Weights of a small image denoising model: 2.74M parameters, 194171 training examples.
Rows from block 3, named by matrix and row number. Rows with one number belong to one channel. Each number is 200 + 20 x the weight over its row's rms, rounded and kept within 0 to 999. All counts start at 0.
# convs0: first 3x3 conv (model.enc.1.1.convs.0.weight, 96x96x3x3), inputs 64-79, a 3x3 kernel for each
# convs1: second 3x3 conv (model.enc.1.1.convs.1.weight, 96x96x3x3, transposed), outputs 64-79, a 3x3 kernel for each
convs0.78,198,193,200,199,185,190,198,186,196,189,218,222,192,213,225,184,198,194,190,190,196,201,187,186,203,199,181,181,191,199,178,207,215,202,199,216,204,135,155,229,151,183,226,148,172,200,158,171,179,193,216,190,210,203,171,179,190,211,171,145,200,185,190,217,217,190,193,138,192,227,196,193,215,235,223,219,206,214,212,209,200,187,190,194,204,218,215,221,226,219,167,181,196,190,191,183,190,189,176,200,195,206,194,224,207,209,221,218,190,201,181,212,221,181,200,220,188,168,171,186,174,199,187,181,178,143,205,197,197,196,177,182,189,167,164,150,178,188,158,199,207,177,185,188
convs1.78,221,203,214,226,209,199,221,202,190,217,252,219,227,264,204,167,215,174,234,222,202,244,237,214,213,209,233,198,205,198,180,194,183,162,172,211,197,197,205,201,185,213,190,204,211,177,157,215,162,184,231,217,209,239,203,191,202,221,219,214,192,217,207,155,177,160,171,202,209,224,200,189,195,181,197,216,226,200,187,165,182,197,197,204,222,206,203,212,198,206,181,168,223,186,202,217,189,192,224,172,158,200,165,134,187,185,177,182,212,195,199,231,224,194,240,226,185,193,207,223,189,194,226,191,188,206,216,205,215,189,199,217,224,192,196,203,198,191,222,189,180,256,210,180
convs0.79,207,204,169,187,197,216,186,170,203,206,193,192,228,179,206,217,195,214,213,196,188,211,231,196,185,223,209,214,181,182,202,207,214,196,203,173,172,243,168,184,194,208,199,165,235,205,199,222,220,207,193,193,193,176,198,197,212,208,234,226,208,232,192,209,211,223,201,193,210,160,172,212,193,196,202,209,199,200,216,193,180,198,218,197,200,229,215,207,179,200,196,196,197,182,183,214,187,163,179,199,218,194,172,171,188,204,189,207,221,200,169,222,229,196,202,194,175,188,187,210,187,201,186,203,207,185,203,193,203,201,213,199,199,196,193,185,185,191,182,198,200,196,211,227
convs1.79,212,187,235,196,166,202,215,208,178,174,173,203,183,167,179,198,201,150,168,201,203,197,178,185,201,176,197,204,197,177,190,205,194,213,212,204,180,237,202,194,214,249,204,188,211,212,211,234,221,216,216,197,208,194,222,182,182,181,187,208,178,194,193,180,194,203,155,209,217,168,188,186,203,202,209,206,245,167,189,230,196,160,183,189,178,163,186,220,168,179,199,218,194,192,199,219,178,180,219,171,185,195,197,202,237,213,218,223,203,225,211,183,175,184,185,176,164,198,214,223,212,191,215,191,173,193,200,206,213,194,162,193,215,176,180,193,184,185,225,197,206,205,199,198
convs0.80,219,210,225,209,215,213,189,183,182,207,227,235,191,233,263,164,180,203,159,185,189,207,195,194,248,231,202,205,233,242,192,217,230,192,222,195,156,183,190,176,175,192,174,184,213,202,225,202,213,215,224,192,194,187,231,201,181,221,182,185,206,203,222,212,219,190,195,230,164,189,195,162,206,186,213,207,193,206,184,195,210,174,153,176,204,178,195,212,194,188,192,201,237,208,219,253,190,219,213,205,212,229,209,209,219,224,218,216,180,180,177,186,174,176,162,163,190,189,207,190,175,186,198,174,158,157,198,196,210,170,179,177,172,189,201,206,215,195,184,193,203,181,184,168
convs1.80,225,217,193,197,185,197,199,196,202,208,182,189,197,175,205,191,228,218,196,174,181,199,204,193,196,212,215,182,198,210,180,174,224,191,192,196,213,200,236,216,171,220,202,175,196,201,207,203,194,219,209,192,197,199,156,198,208,193,239,214,207,218,215,206,189,174,194,166,195,209,164,171,190,217,176,227,217,209,180,181,205,203,194,192,207,210,213,191,207,208,169,214,188,203,226,195,181,197,213,187,181,177,210,202,205,209,191,200,224,207,221,218,200,212,227,218,224,201,190,186,236,196,156,240,217,195,223,216,209,230,232,231,239,238,225,205,205,193,177,197,234,167,185,184
convs0.81,198,219,202,217,251,237,196,202,206,191,193,208,203,229,216,202,215,214,180,158,177,176,157,174,202,176,187,171,186,195,187,191,210,182,170,182,190,196,188,212,233,196,222,208,188,224,204,196,233,189,171,213,192,180,167,214,206,170,277,201,181,264,225,199,210,195,290,323,199,219,233,183,199,197,187,222,194,189,216,200,200,205,222,230,188,208,204,181,202,208,203,217,232,186,166,193,220,189,194,176,192,189,174,237,196,171,211,193,200,196,209,203,223,204,192,212,181,200,200,187,202,205,187,164,174,172,209,216,197,236,259,201,202,209,188,205,173,173,196,161,188,201,209,203
convs1.81,200,216,186,201,242,205,208,231,203,156,137,160,158,167,183,178,174,184,183,217,231,200,211,228,216,190,215,199,190,200,200,185,199,207,171,196,226,215,214,224,193,183,218,192,188,249,204,178,278,248,191,225,213,176,162,158,185,164,180,207,196,220,212,205,188,214,201,181,190,209,202,195,165,166,188,174,180,209,189,191,207,210,193,191,218,213,201,224,222,196,199,210,204,213,189,195,214,181,189,194,186,229,192,202,239,198,213,244,200,164,174,191,166,196,206,210,200,208,227,215,249,265,219,258,269,219,192,194,196,212,227,214,207,214,221,177,175,188,200,208,198,184,195,204
convs0.82,218,206,200,219,201,192,199,199,181,218,246,206,210,224,214,195,202,211,196,193,179,198,212,194,216,187,161,184,205,200,201,241,206,197,224,186,169,178,217,140,270,229,219,262,222,171,161,157,183,198,157,179,185,177,215,191,214,198,187,211,196,182,197,195,187,197,181,203,190,220,203,181,210,201,204,198,160,179,206,195,200,229,213,228,252,188,186,245,198,206,213,206,210,236,182,207,213,195,203,213,220,198,202,200,192,192,196,195,186,228,224,194,269,222,204,230,214,226,231,203,214,226,182,194,217,196,197,206,206,201,217,207,200,206,182,182,188,181,180,184,204,188,209,206
convs1.82,199,176,208,194,168,176,207,183,187,204,199,201,192,171,195,186,164,185,225,232,218,237,229,224,228,226,217,171,214,174,206,264,168,196,189,178,194,162,180,200,161,176,205,196,189,197,185,190,204,192,202,208,190,203,232,246,205,211,230,190,213,191,189,234,245,233,233,265,244,225,231,225,178,212,232,152,178,203,143,194,234,215,198,202,184,198,179,205,211,191,192,227,200,187,204,176,190,159,154,196,222,202,198,221,198,184,200,174,204,204,185,190,162,154,202,186,193,203,202,208,191,199,196,190,186,192,199,187,211,186,161,190,199,197,223,181,205,218,205,218,234,204,205,193
convs0.83,179,174,190,184,189,193,187,188,197,215,223,228,181,208,218,181,177,186,193,179,186,189,178,194,196,229,205,203,205,187,204,203,203,208,213,214,186,253,199,243,189,211,214,173,211,211,237,206,187,196,191,187,185,197,210,251,218,192,256,206,193,221,223,213,224,205,199,206,205,226,226,206,188,227,204,195,220,182,200,204,180,191,194,183,190,192,204,213,215,230,199,230,226,179,206,195,188,199,201,196,209,192,190,206,193,209,199,197,197,184,174,201,197,192,197,205,199,220,219,201,182,182,196,187,187,192,220,231,223,208,212,198,194,208,196,211,238,200,169,168,176,146,128,153
convs1.83,207,205,211,198,178,190,221,220,218,172,156,174,193,208,216,201,210,211,195,224,207,196,216,210,242,249,198,201,200,194,191,182,199,195,186,206,196,221,226,212,192,211,214,173,207,248,236,199,230,221,179,159,166,136,212,207,238,198,181,204,205,199,211,174,182,189,178,198,172,198,211,199,226,205,187,224,195,196,224,187,195,175,171,188,187,168,203,203,178,199,192,201,222,202,170,199,195,180,197,185,199,234,175,192,209,189,185,179,163,167,175,199,193,205,196,207,196,224,218,181,210,198,196,185,203,199,188,213,208,197,204,217,208,181,175,227,225,213,221,219,195,177,135,168
convs0.84,183,197,184,201,205,203,190,179,190,213,209,214,194,182,197,219,193,181,180,206,188,163,241,213,170,219,184,203,212,205,218,207,192,205,173,184,163,151,205,150,174,174,171,131,176,181,212,239,174,188,230,170,200,228,204,208,187,223,197,194,178,169,176,182,204,223,148,194,222,160,202,221,145,201,202,145,219,206,154,212,187,188,210,202,178,209,190,165,201,193,200,224,192,176,189,182,210,223,203,195,202,200,193,194,177,187,187,185,208,209,205,193,180,200,221,205,214,213,197,216,212,189,195,200,167,194,217,201,191,223,185,175,216,187,184,235,230,213,217,204,206,226,190,188
convs1.84,199,183,222,162,160,210,183,214,240,224,218,221,203,214,218,176,180,211,209,211,222,226,226,194,222,216,197,184,184,190,189,209,198,177,184,185,195,206,230,186,201,220,189,182,221,154,189,206,144,202,194,176,211,205,209,188,191,228,170,182,193,184,201,204,220,226,206,198,211,197,174,184,191,197,241,175,201,229,191,199,231,239,190,189,230,217,226,211,192,184,209,179,182,226,194,200,174,161,190,243,184,172,192,167,171,175,167,193,189,201,187,191,152,171,204,213,218,203,185,211,181,166,191,197,178,213,187,190,185,185,176,173,196,175,196,197,234,222,234,240,215,215,208,206
convs0.85,203,172,208,213,185,203,202,199,216,241,244,209,215,233,200,189,200,194,207,163,188,190,153,175,199,167,194,198,138,195,179,114,190,210,194,205,205,194,216,232,159,198,218,206,210,206,199,208,196,202,198,211,188,196,202,180,183,218,174,220,203,185,209,219,219,202,176,187,224,203,212,197,202,212,162,224,236,170,198,212,210,218,228,210,214,199,193,193,234,217,207,210,201,206,247,194,202,214,198,187,184,190,202,177,197,203,180,195,204,226,199,198,249,241,177,214,193,180,188,214,178,148,164,206,162,184,191,198,189,201,199,194,197,183,205,216,188,187,197,184,187,197,182,199
convs1.85,200,188,189,211,177,196,217,167,193,238,224,199,235,210,196,206,182,171,189,204,173,212,227,192,223,258,226,210,220,200,206,179,176,201,155,168,178,188,194,177,218,213,189,225,225,158,165,190,166,189,213,183,184,206,181,220,218,179,222,231,190,197,227,192,184,182,211,202,202,203,202,203,203,181,164,236,213,147,245,220,168,190,183,212,187,191,218,215,175,215,195,185,195,167,174,198,211,233,234,210,202,200,197,211,212,208,216,213,177,168,186,180,183,198,180,206,208,186,228,216,208,260,276,204,241,234,196,202,180,208,201,186,204,184,194,192,191,196,207,191,182,231,222,219
convs0.86,212,205,184,214,193,173,201,202,200,205,194,215,205,178,229,202,160,215,190,181,210,180,177,219,183,165,191,201,197,198,219,197,176,219,135,208,150,165,185,124,243,151,185,258,180,201,213,199,215,228,214,196,223,208,205,200,228,213,190,242,220,198,242,178,187,184,196,194,200,215,204,187,214,174,190,213,162,172,197,178,167,199,200,212,201,216,209,189,188,185,202,190,184,220,178,199,174,190,221,188,206,204,190,222,193,206,210,206,176,201,214,197,211,194,191,202,207,213,192,182,216,209,172,219,207,169,193,197,207,188,212,198,195,214,210,220,193,185,206,188,203,201,196,191
convs1.86,191,195,206,208,213,204,214,220,192,234,207,193,234,215,231,201,175,196,202,196,200,230,216,226,211,192,205,215,200,189,212,230,195,209,186,191,196,206,200,227,199,218,226,234,218,217,233,194,209,223,211,201,221,220,183,173,215,200,215,211,214,208,187,212,191,184,195,155,178,222,207,198,166,202,196,177,188,191,209,204,200,195,185,179,197,186,183,192,185,203,164,204,189,209,198,174,211,212,185,178,197,233,198,200,215,211,214,219,168,188,186,175,187,214,216,213,224,220,206,182,228,252,169,208,218,168,197,212,228,209,202,242,200,204,226,208,204,205,209,178,195,224,181,198
convs0.87,222,227,227,230,251,212,207,204,199,212,185,194,207,198,189,206,203,202,190,172,151,211,217,187,216,208,195,217,170,201,168,197,143,198,187,166,203,182,197,179,165,238,227,199,199,214,208,189,206,203,158,210,203,180,189,206,181,167,202,148,176,232,204,222,226,180,258,176,153,237,199,182,218,223,210,237,230,222,192,192,196,201,209,207,248,237,207,219,213,199,159,185,206,194,234,193,168,212,218,196,209,199,194,238,191,183,209,194,231,217,227,230,209,184,197,173,177,184,216,195,204,211,208,208,209,198,216,195,183,182,190,163,200,191,184,179,227,194,188,222,213,197,222,216
convs1.87,196,180,185,176,194,209,176,219,196,179,175,199,183,193,206,192,195,203,227,228,229,210,221,217,210,197,196,211,196,191,213,201,210,216,223,183,186,201,210,182,189,188,170,202,176,202,213,190,224,187,171,199,165,153,192,185,246,192,199,242,207,224,221,212,164,161,211,213,183,215,199,172,200,196,186,166,175,213,170,233,233,186,175,171,180,196,180,180,208,205,207,217,230,204,215,212,207,214,204,207,183,248,216,203,216,213,208,174,190,193,172,203,223,184,209,206,183,198,203,188,171,211,182,208,204,186,177,183,189,226,217,194,216,204,177,196,210,229,184,197,223,204,209,221
convs0.88,186,175,184,185,147,186,198,177,206,199,161,178,187,175,172,216,206,207,221,221,190,219,194,191,190,182,195,229,197,180,218,182,172,200,152,183,226,243,198,243,234,179,200,216,204,204,189,187,202,184,178,227,203,205,199,221,217,190,266,218,177,223,196,202,196,224,204,213,230,186,196,195,204,190,158,219,188,153,198,187,176,202,201,219,223,189,195,210,195,187,174,191,186,181,158,182,175,180,200,207,146,166,200,155,173,220,210,200,204,198,179,181,185,186,183,181,162,191,171,191,232,197,206,226,222,223,182,182,209,180,186,219,202,220,237,206,184,186,181,177,181,204,187,207
convs1.88,226,223,201,209,197,211,191,179,212,195,210,188,197,219,202,185,195,201,166,174,174,179,194,210,198,187,197,208,166,189,203,201,215,217,209,189,218,203,147,209,189,167,194,206,177,188,186,172,193,216,178,188,196,164,196,195,212,192,184,212,212,221,204,195,207,186,170,227,185,180,188,193,219,194,195,274,176,138,252,156,135,208,207,212,205,180,207,204,206,228,184,204,177,200,227,195,219,239,206,176,175,176,207,187,198,215,206,191,215,220,204,221,208,210,221,177,180,176,189,209,185,187,196,193,209,203,193,191,197,203,186,193,199,184,187,209,201,195,201,193,215,253,197,198