From a checkpoint of a small image denoising model: batches of 192, 194171 training examples.
Rows from block 7 of a small image denoising model, named by matrix and row number. Rows with one number belong to one channel. Each number is 50 + 15 x the weight over its row's rms, rounded and kept within 0 to 99. All counts start at 0.
After each channel's rows are labels from the 100 images, of 14976, where the channel reaches its highest value: "patch colour" is the nearest of a few named colours to the mean colour under the peak. Only what is clearly more common there than usual is listed. The data: microscope photos of single blood and bone marrow cells. In brackets: how many of the 100.
# convs0: first 3x3 conv (model.decb.0.1.convs.0.weight, 96x96x3x3, each kernel summed), inputs 0-95
# convs1: second 3x3 conv (model.decb.0.1.convs.1.weight, 96x96x3x3, transposed, each kernel summed), outputs 0-95

convs0.65:38 68 44 40 28 41 40 75 55 71 34 49 23 57 21 36 20 46 51 57 74 51 50 35 72 11 45 33 26 15 59 55 55 47 51 62 42 50 37 40 31 41 40 44 52 47 58 60 52 55 59 64 49 52 54 77 64 47 39 47 45 37 10 72 61 53 26 66 60 55 67 41 39 52 63 47 64 44 36 40 15 65 29 43 34 49 60 37 36 50 25 36 54 41 35 60
convs1.65:48 39 57 41 49 63 30 54 41 50 33 37 20 67 44 37 54 52 71 39 57 45 66 45 32 12 71 47 51 57 44 45 53 57 33 22 62 41 86 75 56 31 35 28 54 37 41 48 47 33 54 40 55 42 34 34 56 68 46 68 41 53 63 20 32 25 21 50 63 33 48 78 73 52 34 29 53 58 74 52 35 32 62 57 40 63 25 45 67 51 69 72 45 66 40 48
patch colour: pink (38)

convs0.57:57 48 40 65 10 47 13 43 60 07 59 56 40 38 48 48 52 44 45 30 29 59 47 59 78 37 60 52 34 41 37 45 56 45 46 43 38 39 61 38 68 28 26 49 37 64 32 83 42 82 46 46 41 26 34 66 70 45 60 49 43 47 55 62 33 61 58 59 58 38 52 38 50 62 58 37 53 39 26 51 37 62 64 66 57 60 39 57 15 54 18 43 51 69 44 25
convs1.57:38 37 66 11 54 27 65 68 48 71 31 54 51 71 65 56 62 40 66 76 43 46 49 18 16 37 62 66 49 47 43 58 41 55 44 42 30 86 52 67 56 60 76 29 68 45 66 44 41 45 63 84 33 49 62 44 46 55 46 70 50 48 68 53 49 45 69 39 38 71 43 31 30 22 60 52 25 49 70 60 49 79 66 33 49 51 53 62 41 37 55 39 45 51 61 41
patch colour: purple (56)

convs0.73:70 52 16 49 33 48 62 34 47 45 45 51 45 49 57 49 47 61 45 79 40 74 69 61 69 40 38 43 52 45 44 54 78 65 62 81 45 35 52 21 41 40 54 37 72 44 47 64 58 49 34 76 39 33 46 61 42 40 31 48 47 52 44 45 59 86 33 27 68 43 37 83 49 41 25 32 21 19 54 61 54 51 60 52 51 37 29 68 50 59 39 86 42 48 68 42
convs1.73:62 48 46 36 66 35 42 59 60 42 62 50 34 52 59 46 09 49 37 35 58 60 68 42 60 22 42 40 48 48 25 49 54 70 34 59 32 49 59 74 51 77 88 51 12 34 38 40 60 44 38 56 59 59 47 35 66 67 30 45 70 71 55 18 32 25 45 61 41 51 53 39 70 44 38 35 58 48 25 61 57 21 49 62 64 57 30 47 42 29 56 22 59 36 55 49
patch colour: black (44)

convs0.42:43 39 58 35 61 64 39 80 64 52 70 55 60 62 70 37 53 48 41 43 53 40 53 35 51 49 09 20 70 44 49 57 80 50 65 50 58 41 53 59 60 43 49 41 38 13 62 47 64 55 34 49 29 28 66 63 38 27 37 68 18 78 52 54 60 71 57 73 57 53 36 42 35 12 43 60 41 57 33 39 52 52 52 25 41 63 41 43 59 49 57 13 39 38 48 42
convs1.42:45 48 16 57 30 49 62 79 53 61 61 53 40 37 44 58 08 48 40 46 48 52 68 42 71 57 26 46 29 57 47 50 58 74 59 52 57 73 51 47 47 49 59 46 49 57 40 38 44 78 59 35 85 74 57 50 60 51 32 71 69 56 47 45 50 62 58 49 57 59 46 37 43 71 00 39 52 58 42 59 71 53 65 49 49 67 41 53 47 43 56 33 56 67 33 67
patch colour: blue (62)

convs0.92:62 73 45 54 21 63 47 39 72 41 52 55 20 30 65 63 48 48 59 43 17 51 78 40 58 63 63 49 76 41 21 42 63 33 44 31 43 39 39 37 64 56 62 53 49 63 46 39 46 62 38 48 46 43 46 72 49 71 14 60 50 63 71 51 30 39 56 36 44 28 39 41 58 56 28 43 52 61 16 43 52 66 61 79 56 50 62 90 54 49 41 31 39 62 44 20
convs1.92:47 57 49 53 88 31 29 77 44 30 49 54 40 62 32 37 44 71 38 59 63 43 43 58 51 46 27 74 20 45 36 57 69 64 52 99 37 39 60 88 44 51 44 47 30 53 50 42 80 47 55 43 72 45 64 41 49 55 41 53 66 60 51 48 44 23 54 36 37 53 39 62 63 72 73 58 36 34 53 50 45 29 45 24 47 37 38 51 53 27 63 41 65 48 51 51
patch colour: grey (40)

convs0.58:66 64 99 55 71 37 50 23 45 50 33 50 52 49 45 41 16 51 46 51 52 39 75 69 39 31 46 60 58 71 39 53 67 25 42 33 47 55 69 58 85 51 37 51 52 59 30 29 49 49 37 56 56 60 51 65 28 77 63 54 54 33 53 42 28 79 31 57 51 67 55 53 50 47 29 64 43 44 62 08 44 43 63 79 45 45 55 61 34 51 37 50 64 47 41 45
convs1.58:46 60 27 60 38 47 60 36 65 54 65 49 00 59 49 92 86 40 45 41 56 42 25 51 53 51 54 62 42 45 72 59 31 56 59 69 53 56 51 71 32 50 55 45 99 39 51 68 60 44 50 46 57 51 65 37 70 38 21 56 59 41 51 60 62 48 31 33 46 33 60 60 30 43 55 51 50 38 70 49 59 35 56 43 47 52 47 39 47 29 53 41 44 51 43 37
patch colour: blue (68)

convs0.47:57 38 69 32 56 44 47 39 47 48 78 45 69 26 40 56 47 54 47 74 31 31 36 62 54 48 49 45 55 59 54 45 36 59 42 61 63 29 23 39 65 56 59 38 42 46 43 99 33 65 39 64 64 43 47 68 59 64 70 43 58 65 45 72 37 33 54 23 52 41 24 46 46 12 50 60 60 32 60 56 47 55 36 47 47 26 62 40 69 44 95 36 47 73 69 43
convs1.47:60 52 49 56 28 69 68 52 50 36 64 74 80 60 45 56 47 65 76 28 96 55 34 57 57 65 67 71 20 45 51 68 61 39 39 31 53 35 38 44 44 52 52 56 51 55 28 61 43 25 25 55 55 25 33 49 45 59 58 51 59 61 56 45 57 55 16 62 50 29 36 44 58 26 51 33 58 71 53 56 51 81 50 69 74 70 36 37 64 50 36 43 65 34 38 67
patch colour: grey (40)

convs0.61:37 45 67 55 58 58 53 55 64 70 59 70 41 55 44 33 53 52 56 43 62 34 49 65 75 28 50 47 26 47 50 52 72 43 70 74 59 13 38 32 65 29 49 52 60 50 48 61 43 51 71 39 72 33 55 49 41 65 82 36 44 63 77 49 40 52 57 52 20 50 44 37 41 35 53 56 48 04 48 54 74 44 47 68 48 99 52 50 28 60 55 58 46 47 67 50
convs1.61:60 40 53 55 81 53 67 53 58 63 58 47 52 32 42 67 43 28 32 59 20 46 63 43 54 57 52 37 68 49 64 51 35 35 65 05 44 58 51 90 48 59 59 31 61 34 47 28 35 44 37 58 37 51 37 48 59 50 48 69 76 16 36 62 12 52 42 70 60 55 35 71 54 54 72 37 43 47 57 43 59 58 33 80 40 24 44 42 66 44 52 35 59 59 30 57
patch colour: purple (57)

convs0.29:57 30 39 49 39 59 42 31 54 57 45 31 18 71 47 61 68 61 56 48 35 66 42 42 71 43 67 20 22 16 34 51 55 60 48 52 72 28 75 46 54 36 44 53 85 53 51 52 55 34 59 33 42 14 36 40 67 37 36 31 04 45 46 63 60 70 33 51 55 28 39 26 58 45 64 41 41 52 44 41 42 66 59 41 53 32 54 63 60 62 52 57 44 72 67 50
convs1.29:42 43 27 62 65 38 69 45 47 46 43 40 24 41 33 72 44 48 50 41 47 49 43 69 36 34 33 73 85 63 67 60 56 68 48 67 66 49 47 82 49 55 51 35 64 36 34 54 60 50 56 42 56 50 28 56 63 42 83 40 89 61 49 39 50 43 66 58 53 69 50 23 41 75 35 40 46 51 67 50 37 37 51 33 89 61 56 59 37 06 53 37 49 55 49 67
patch colour: pink (43)

convs0.26:48 36 60 46 53 66 30 42 51 67 63 45 57 43 54 65 59 47 48 50 57 59 39 43 40 66 51 36 35 51 39 24 37 43 18 70 64 30 70 23 13 39 27 68 58 34 36 66 62 44 31 36 49 33 34 32 66 30 11 61 45 53 76 34 56 67 26 37 52 68 19 49 71 44 27 32 57 70 46 71 65 46 56 44 51 37 46 53 39 47 45 25 42 61 64 62
convs1.26:52 28 73 40 16 53 50 60 33 44 40 37 64 70 72 53 26 50 55 28 31 22 68 64 45 52 62 37 55 55 38 53 65 42 45 23 29 70 50 49 52 63 43 16 60 47 54 27 45 51 63 69 46 48 50 81 54 45 73 31 60 63 27 44 70 57 55 84 44 77 52 55 65 65 70 49 45 29 54 37 50 39 35 76 40 62 47 52 76 71 57 57 30 50 38 41
patch colour: grey (39)

convs0.0:39 47 41 41 42 78 67 25 68 54 74 36 39 69 60 34 38 38 45 62 47 00 43 52 45 48 21 56 62 37 54 27 62 40 47 34 53 41 75 48 39 17 38 47 64 33 69 68 33 33 44 27 37 56 55 56 31 52 45 50 51 53 55 53 30 70 36 57 61 55 56 67 68 34 64 00 49 54 38 42 44 27 53 58 28 36 48 53 44 52 37 55 41 49 52 52
convs1.0:49 41 64 49 72 49 65 82 14 65 66 67 63 43 33 51 38 55 68 39 42 56 24 65 64 60 40 59 17 94 58 73 55 39 70 42 67 70 37 57 30 72 53 44 58 50 30 50 53 84 42 67 43 51 28 25 75 54 59 55 49 67 47 41 53 49 55 32 48 61 47 33 43 41 70 53 38 48 56 52 47 59 51 20 68 46 42 47 53 22 77 40 53 41 51 58
patch colour: blue (51)

convs0.36:52 90 47 72 43 73 50 60 54 54 45 34 64 31 48 62 63 38 54 62 44 76 38 66 24 65 29 49 30 39 53 39 45 38 31 57 34 65 57 63 49 67 65 42 63 77 52 25 44 49 40 87 27 24 56 28 18 72 33 58 35 47 63 57 59 49 47 60 56 09 45 44 56 32 48 72 60 64 64 56 59 42 55 73 66 55 45 61 59 60 36 42 54 65 34 44
convs1.36:51 42 68 49 99 62 68 60 45 66 57 40 24 65 47 47 66 78 48 59 50 48 25 50 53 64 45 47 88 62 68 32 51 40 43 50 58 47 54 53 60 16 45 51 46 47 62 56 72 64 45 19 24 38 54 51 59 44 78 49 80 45 54 58 53 39 62 35 14 74 59 38 29 48 53 44 53 47 47 51 46 64 53 31 44 51 67 39 41 66 56 47 42 42 51 63
patch colour: black (32)

convs0.32:57 51 40 46 47 45 51 40 38 53 30 55 48 41 49 76 58 45 42 69 47 92 58 60 47 39 65 50 74 60 30 61 65 59 65 41 52 56 37 44 75 99 53 50 19 66 65 72 56 61 69 52 56 47 41 58 66 39 77 48 64 50 44 42 39 38 62 50 31 39 41 51 54 45 43 99 32 37 31 42 60 62 46 48 71 53 51 64 52 64 51 29 44 52 46 51
convs1.32:61 40 98 47 47 52 49 92 21 70 50 55 43 39 51 60 46 48 48 68 45 44 48 86 55 51 50 65 37 45 61 41 32 44 61 31 46 60 57 75 41 19 64 21 50 45 23 43 52 53 74 70 52 48 43 57 55 64 65 56 36 50 50 61 59 56 34 58 46 41 59 29 67 35 56 15 47 62 62 53 45 58 40 31 08 52 46 39 65 26 62 39 37 49 59 47
patch colour: grey (48); pink (43)

convs0.33:36 43 23 59 64 63 54 62 58 63 57 60 51 54 55 80 64 58 43 36 55 65 23 54 50 52 29 41 47 48 46 45 67 78 29 55 35 50 52 49 51 34 39 55 61 61 55 16 40 33 23 38 65 03 57 46 32 57 34 40 22 50 31 45 29 54 61 61 76 61 46 54 95 42 51 56 45 54 37 20 20 43 39 40 52 63 52 43 45 31 32 50 35 33 48 41
convs1.33:32 61 23 42 24 48 61 62 62 37 69 51 10 59 54 51 72 56 57 27 57 56 44 33 71 49 58 78 54 55 47 50 42 44 66 67 67 65 41 67 54 47 45 50 90 59 63 66 34 30 44 58 49 76 30 83 53 48 40 50 79 45 49 60 62 48 31 13 69 39 53 54 56 74 58 47 38 32 96 38 49 56 52 51 48 38 53 46 43 38 36 56 43 52 47 40
patch colour: purple (79)

convs0.86:53 25 62 58 36 46 46 43 63 45 37 24 61 63 42 43 65 44 24 52 43 46 04 63 33 73 58 32 47 41 66 58 20 63 57 40 72 58 73 40 33 45 37 42 47 50 26 62 60 58 29 45 41 39 36 28 33 31 20 46 43 77 65 57 61 76 57 45 40 19 33 42 69 65 56 32 60 67 61 77 55 63 41 40 33 49 46 57 42 62 34 38 63 59 39 36
convs1.86:60 34 12 63 40 24 57 59 26 56 38 51 50 46 41 47 49 53 64 32 65 47 73 61 28 52 44 40 57 42 20 33 30 62 49 66 52 49 24 78 70 30 68 43 42 49 37 45 43 45 43 56 62 42 33 48 63 76 38 50 56 26 42 28 47 19 34 52 63 52 55 56 53 44 56 44 54 00 50 44 45 41 25 58 44 26 24 38 58 43 48 46 36 59 50 47
patch colour: grey (36)

convs0.28:50 57 59 47 53 45 44 29 45 26 57 47 62 69 39 00 41 62 47 24 53 28 60 50 66 40 59 48 59 54 39 46 22 31 31 45 51 35 37 40 41 44 51 67 45 31 62 57 59 54 33 63 50 99 41 51 50 47 42 43 54 49 60 46 45 51 34 43 00 47 41 56 02 63 58 34 51 56 54 35 54 58 57 66 57 49 47 50 42 45 53 27 61 42 39 28
convs1.28:53 49 38 43 29 58 69 72 32 58 74 47 25 26 73 60 37 36 56 63 55 52 19 34 50 41 41 72 43 57 68 67 26 46 50 47 48 80 58 67 49 58 68 35 99 48 18 72 55 64 52 42 57 69 47 43 63 49 39 51 48 58 44 66 60 78 48 56 47 34 47 37 41 53 43 57 48 21 59 60 28 28 62 64 42 40 33 36 50 32 51 60 48 59 56 38
patch colour: grey (41)